config.yaml
model: "contrastive audio-text model"
dataset: "synthesized solo parts of chorales (CocoChorales)"
train_examples: 39062
n_mels: 64
hop_length: 320
input: "log_mel"
spec_augment: true
win_length: 400
tokenizer: "word"
vocab_size: 56
loss: "softmax"
embed_dim: 256
encoder_arch: "coatnet"
encoder_norm: "layernorm"
encoder_norm_position: "pre"
encoder_activation: "relu"
encoder_mlp_ratio: 3
encoder_head_dim: 64
encoder_fused_qkv: false
encoder_qk_norm: false
encoder_parallel_block: false
encoder_inner_norm: false
encoder_patch_size: [4, 4]
encoder_conv_stem: false
encoder_depths: [4, 8, 4]
encoder_widths: [96, 192, 384]
text_encoder_causal: false
text_encoder_width: 128
text_encoder_layers: 10
text_encoder_norm: "layernorm"
text_encoder_norm_position: "pre"
text_encoder_activation: "gelu_tanh"
text_encoder_mlp_ratio: 4
text_encoder_head_dim: 64
text_encoder_fused_qkv: true
text_encoder_bias: "all"
text_encoder_qk_norm: true
text_encoder_layer_scale_init: 1.0
text_encoder_parallel_block: false
text_encoder_inner_norm: false
text_encoder_positions: "rope"
init: "kaiming_normal"
residual_init: "scaled_by_depth"
optimizer: "soap"
beta2: 0.95
learning_rate: 0.0014
beta1: 0.95
shampoo_beta: 0.95
eps: 1e-08
precondition_frequency: 32
max_precond_dim: 1024
one_sided: false
adamw_lr_other_params: 0.0015
ema_decay: 0.99
max_steps: 6100
batch_size: 128
epochs: 20.0
lr_schedule: "poly"
final_lr_fraction: 0
warmup_steps: 1220
weight_decay: 0.2
adamw_weight_decay_other_params: 0.05
Rows from block 13 of the audio encoder, named by matrix and row number. Rows with one number belong to one neuron. Each number is 500 + 25 x the weight over the matrix's rms, rounded and kept within 0 to 999. All counts start at 0. Numbers have three digits each.
# fc1: MLP up (encoder.blocks.13.mlp.fc1.weight, 1152x384), inputs 129-171
# fc2: MLP down (encoder.blocks.13.mlp.fc2.weight, 384x1152, transposed), outputs 129-171
fc1.98:478479486497523524460487487516503526526475511451511461452515538516471495478481505518501453472487497525484516516497445511520473511
fc2.98:500540494505518510537461531486467512487493523498496499517527517502471468474480497487504451494498488535527536478527456501470517499
fc1.99:548452526513532515477450491537473548517547453511448553472477518480490537508490536519450481519520487506500501487510478497496526545
fc2.99:459492490552499496475527505505544506484486500542516497496490510463455482528534508497516493484531513519451501511461492476530525502
fc1.100:478478470467474514497482506466498531525504508495475526529513507443528519530495543540498481550528517506478505502486489531486523465
fc2.100:480513502512529480500499497518510498501506523503514518564503525512491511502519492494506513507494495527470503505489486483500510501
fc1.101:506512491477468508516475489489468528513482541499483540498539474465467506500497510530483481515515511497448510484482469537448484497
fc2.101:532524423415515518481527506472422555464492499500469527487473513556475484509505497540519485504514507530509535490539457457508506528
fc1.102:509514493539475515484499512479558534447512497475533508504484528456475480525533486502490524503486511521496513516465494502486525488
fc2.102:484452484468495492483529528493514504504450516475507520491484530490549532499481513472475519493482497522479509529536451498496507471
fc1.103:481489482481523505495513470479500511513506475505523481466474491487466522530488499510496524525532503535475486530531508475526523471
fc2.103:516484507502486475483489512515485487501484526515469501492521498516512456520482477502522489503490498453482472493536490480457491520
fc1.104:443475491546492473460479456521521536501441472528465546527496504479460508478522525510469469510488518507476486560481472492509521468
fc2.104:511515478480510466468508517524507518494515524493477515550501501507480518488540459505490470472458521519510491489509514481484558521
fc1.105:479530476527509507516497493512520482501539530514471506449513572533454510495521488498470486528521495501498511510524507486522526493
fc2.105:499503508535517506470514523506468524514471524457480518576497495508483516512483483505502484519491486507513515496523502538425496493
fc1.106:525505506477493509462452509519518502499483423449535506476531508507516489491470478518525527529522487443525491476546534460489468475
fc2.106:510431523509488481475489450565484513489503527503499525500506512467461487505528496502494504442539479469495494509527509478486525485
fc1.107:515488542516484573508506504529522516467496488470487470560512522507495507505502493547473449485493520478518547515506519475512503499
fc2.107:476482443566495569540512513514521497573529557470470455550525453541481523489481465498491516501454536497465513551490530495534505476
fc1.108:522505503484540495548495523535483480491499485519496542545508494497480471507503520512463480495506510519447482466464481493500513525
fc2.108:490496476510490497509483489503513492485471520489492507509496520519492508500506483493498548481500495520474513508510491500490477510
fc1.109:506484499521492512494509460499517465513540482493469510506513481531497489518460484515490447468522474487506510471494508500506492494
fc2.109:558505470502502493525529447479488482503478465515536515492501484459486512497520500531512480490516506518541504482497526550503474531
fc1.110:526508483529473470524479462500484479496475531474474567485499489482480487485530479523499485483490493456473497517521524487520510491
fc2.110:500499442450500512495506514489436490506532478522494511512498493522451458495547532528489485539474496499497502511465488471530514515
fc1.111:562474520506482464481488527460527496438498466475522503475496507519439490521520504493511521495489521504519514487499509458498502501
fc2.111:515518466468492490459523485513530493475514480475508521485522498472503551514453470485460484495530481522488489488471506505464477497
fc1.112:505509462480471481485500505516501480500477453502517482477489521492503510500512526505492538504471508526499513514500470483450508467
fc2.112:533486506513482486466563491512512490489513472553513517505481471500511524484473502506524465519521516511511498512504507496480525495
fc1.113:478518504488496560504474514541531516489482501470485518483543467445536525516471503494501484477506489478494538489519470469525529533
fc2.113:524527496511452469515548504497524481503516517456523460514495454513485473507508488511482501485524523533473484477495442461540478490
fc1.114:495504472524505478534529498517476477490528477555497520489506491495474482513469491493520485510495513531487486509532480482519521492
fc2.114:455511477536509537481480496546504544476498493536490522502492460515490531518491461517481469507523487543485511511518491504489472496
fc1.115:525519513487478521469504454473507496494516461522552509501514488512504521506513490481494482422526508513499509529515484534493509505
fc2.115:491519484498491522474511521507500534513510517487523505495495514507504501509522491509491439518510513530497543499524481496543542496
fc1.116:448509520476495527521530525539474527457512509481511502521510532507497471570510485494484499526488461515487471478490466493496465501
fc2.116:516508483491516515515478479455501481427498522502490490518515527478505517497473494475469533496535503499485481533472519516542502472
fc1.117:510511500487491464482490497505518521488528486488491482534504485488473472449510523500491496547535511468450552525473506518504490519
fc2.117:544513515463486486461496447509547528494529489520509490486468502499497474443495505510521458489524564506532504481476461489473516499
fc1.118:507526477523511547482485504498507505495507499451513473499521477481491489471477471484464485498493488477507523497508473512473518480
fc2.118:501515517508534485460508498522486484472471547471480531519483499540475554535533482501462515487496507503490483473522482469510517515
fc1.119:493489500486530498498523486500487504518516492501467484518472520508517518514474538482448482474465480531470499499494502486500480482
fc2.119:476542506518493535510488498514496496517498500489569538542509513466485524483548469523494481512546494507459449535488500517545484503
fc1.120:462517439486488494486516497499525521469482541507542547464453496514512511535534520501543502526493542541469492497556449472471503520
fc2.120:466479483490469481469513505483498513497458472467534543506482519478520504531537460467493567535493495464481472489548443532509520442