A small contrastive audio-text model, trained from scratch: log mel input, encoder activation relu.
Rows from block 6 of the audio encoder, named by matrix and row number. Each number is 50 + 10 x the weight over its row's rms, rounded and kept within 0 to 99. All counts start at 0.
# convs0: expand pointwise conv (encoder.blocks.6.convs.0.weight, 768x192x1x1), inputs 0-95
convs0.712:53 64 61 46 39 51 43 75 55 36 51 51 63 45 53 73 51 42 66 62 44 47 64 44 51 52 58 46 55 52 51 58 59 57 59 47 39 49 36 43 45 46 50 61 50 57 49 58 65 41 46 43 37 52 47 52 41 41 34 60 35 57 43 60 53 56 51 51 35 60 59 37 38 64 37 42 33 47 38 68 39 34 62 44 46 44 41 56 61 38 56 54 54 42 62 59
convs0.713:68 60 54 52 50 41 42 46 68 48 45 49 36 49 49 51 63 57 58 62 52 53 42 48 50 43 50 45 49 36 63 46 35 50 43 67 35 61 37 62 29 51 65 54 60 71 51 50 34 43 21 68 38 46 55 45 52 67 44 64 51 47 52 50 57 42 59 52 41 60 57 68 44 45 65 59 57 38 54 41 62 46 41 62 43 64 59 54 42 52 40 46 37 55 57 46
convs0.714:54 53 46 58 62 59 70 25 52 46 39 56 38 55 51 43 44 46 56 43 54 43 39 62 58 42 46 44 54 46 63 50 43 28 57 60 55 42 58 60 37 40 61 32 35 59 45 41 52 34 43 47 46 57 52 38 55 51 63 52 45 48 53 55 39 46 52 43 44 45 64 47 54 65 54 34 45 37 65 29 44 34 55 62 30 33 57 37 46 59 43 46 46 41 57 66
convs0.715:64 45 52 38 50 37 56 65 54 39 51 46 44 56 50 62 53 53 65 47 46 53 61 44 53 51 59 58 47 52 52 58 49 39 30 56 37 60 42 62 43 41 63 50 47 60 44 56 42 47 54 53 56 70 49 22 49 40 45 60 53 45 31 47 39 56 51 62 44 47 34 60 72 57 29 53 40 52 45 58 51 52 62 57 14 44 32 62 44 30 58 48 58 30 56 72
convs0.716:67 31 54 53 47 36 60 55 49 68 54 54 44 67 59 55 54 46 38 45 50 32 50 42 36 61 66 62 40 42 50 46 39 48 67 48 51 33 55 41 45 74 61 54 38 54 37 51 35 51 57 39 58 38 42 64 57 57 65 47 47 45 48 53 55 37 33 47 42 40 40 59 62 49 42 50 54 56 38 58 37 43 47 53 60 41 46 61 58 67 38 33 36 54 53 61
convs0.717:70 56 37 56 53 61 37 56 62 50 41 41 76 57 57 36 50 37 50 46 43 60 39 63 40 43 62 53 40 66 53 40 43 34 32 51 47 58 44 60 60 36 65 56 47 53 38 42 51 51 49 47 43 45 42 57 64 62 56 46 70 46 49 52 42 66 44 60 57 47 69 49 44 56 52 45 43 53 56 45 49 48 64 54 40 54 61 36 61 54 51 46 46 54 59 45
convs0.718:62 46 45 66 55 60 46 68 51 38 35 51 48 35 56 53 66 63 51 34 35 24 28 67 48 35 65 45 63 43 47 56 49 60 34 37 65 52 49 42 48 46 38 73 38 49 44 48 53 33 59 47 43 47 46 38 49 74 52 55 55 36 62 31 58 55 48 45 41 53 67 43 61 41 55 58 54 55 64 46 48 51 37 46 46 45 56 63 42 52 34 34 56 47 33 52
convs0.719:46 49 51 40 40 68 37 56 48 63 56 60 53 47 51 49 53 43 47 45 46 58 36 41 61 64 52 67 38 30 58 50 68 52 26 41 51 55 53 51 37 40 60 36 52 42 33 26 73 64 44 49 35 42 46 51 49 52 52 49 33 58 46 56 48 36 36 35 53 50 66 36 32 47 44 53 38 51 60 53 42 53 56 46 46 39 54 28 55 62 47 50 60 51 66 43
convs0.720:38 29 45 55 47 58 36 50 43 49 53 33 52 60 49 56 43 58 53 45 51 59 60 75 60 58 48 63 41 63 48 46 40 38 36 51 48 47 38 60 56 53 35 61 48 56 71 53 60 38 36 54 56 52 57 62 68 54 52 59 33 41 57 64 42 51 64 45 68 34 59 51 33 56 46 38 80 46 54 50 69 42 43 43 65 56 45 51 74 47 32 48 51 35 42 46
convs0.721:40 61 46 51 33 55 53 40 54 56 74 37 37 26 50 40 50 40 62 56 49 45 58 54 47 51 44 47 45 64 52 68 38 71 52 52 53 57 51 56 57 59 43 31 54 32 50 42 37 46 65 58 47 66 62 47 53 30 57 51 28 53 52 40 55 34 48 49 48 51 50 54 46 31 43 61 42 48 50 44 48 55 51 42 41 51 56 32 41 39 56 72 54 56 43 53
convs0.722:60 44 43 46 49 50 56 37 54 56 51 65 63 46 47 55 61 50 54 48 63 57 49 50 49 41 45 57 50 67 45 51 51 60 35 38 48 42 36 70 38 54 36 38 59 25 50 48 47 37 55 55 39 56 37 42 54 18 61 67 70 40 37 51 66 58 52 02 58 27 49 68 61 42 37 43 35 40 47 42 54 35 45 53 53 37 31 51 39 47 34 64 59 56 44 52
convs0.723:34 47 61 61 70 66 48 36 44 53 18 44 46 47 31 40 47 61 42 36 58 40 30 35 53 39 58 59 56 45 68 54 56 35 50 25 64 52 66 50 50 40 50 39 47 51 58 46 45 56 45 62 45 63 60 47 55 51 57 30 57 52 62 53 42 44 54 32 43 46 49 50 63 51 49 51 46 45 36 52 50 24 62 35 43 49 44 61 73 50 49 77 45 40 54 55
convs0.724:62 46 42 46 27 48 63 53 48 36 53 36 70 65 57 57 38 38 66 59 55 35 66 60 40 56 44 55 23 59 78 57 48 40 48 40 44 59 61 58 45 64 46 53 47 49 33 42 51 41 47 50 49 54 59 41 60 55 64 41 61 54 52 52 36 58 56 37 48 50 45 52 41 51 51 55 52 57 33 61 61 42 46 53 49 43 53 37 48 53 42 61 35 64 28 50
convs0.725:70 33 49 42 32 43 67 50 54 44 40 52 57 33 40 62 39 49 30 50 47 46 57 47 56 61 54 48 40 46 39 36 53 40 65 62 55 56 57 72 45 43 51 59 66 62 50 38 60 68 45 51 41 60 54 55 58 61 46 49 66 57 48 53 29 54 50 56 47 54 28 53 35 56 32 40 46 50 29 49 46 40 34 43 43 38 31 40 39 29 56 38 48 51 49 51
convs0.726:67 34 43 40 48 40 44 56 55 43 49 49 67 63 51 67 37 53 37 49 35 46 35 45 54 55 49 36 43 27 49 56 48 49 54 50 52 49 40 64 48 52 49 51 50 44 65 57 43 51 46 51 38 52 36 60 28 49 45 66 44 50 47 39 49 55 37 49 37 65 46 58 57 33 57 50 59 48 64 43 40 57 63 32 46 38 55 52 47 44 53 59 17 60 48 50
convs0.727:49 35 67 71 47 44 42 50 43 27 60 41 50 74 63 43 52 34 46 54 49 55 69 61 35 43 55 41 49 34 49 51 53 57 49 45 50 62 53 49 50 49 38 50 34 59 58 56 63 63 64 70 65 55 39 67 69 68 43 61 40 48 43 57 57 25 35 48 46 66 50 44 51 47 41 56 55 63 41 66 47 39 36 39 50 59 71 48 50 54 66 35 53 31 57 55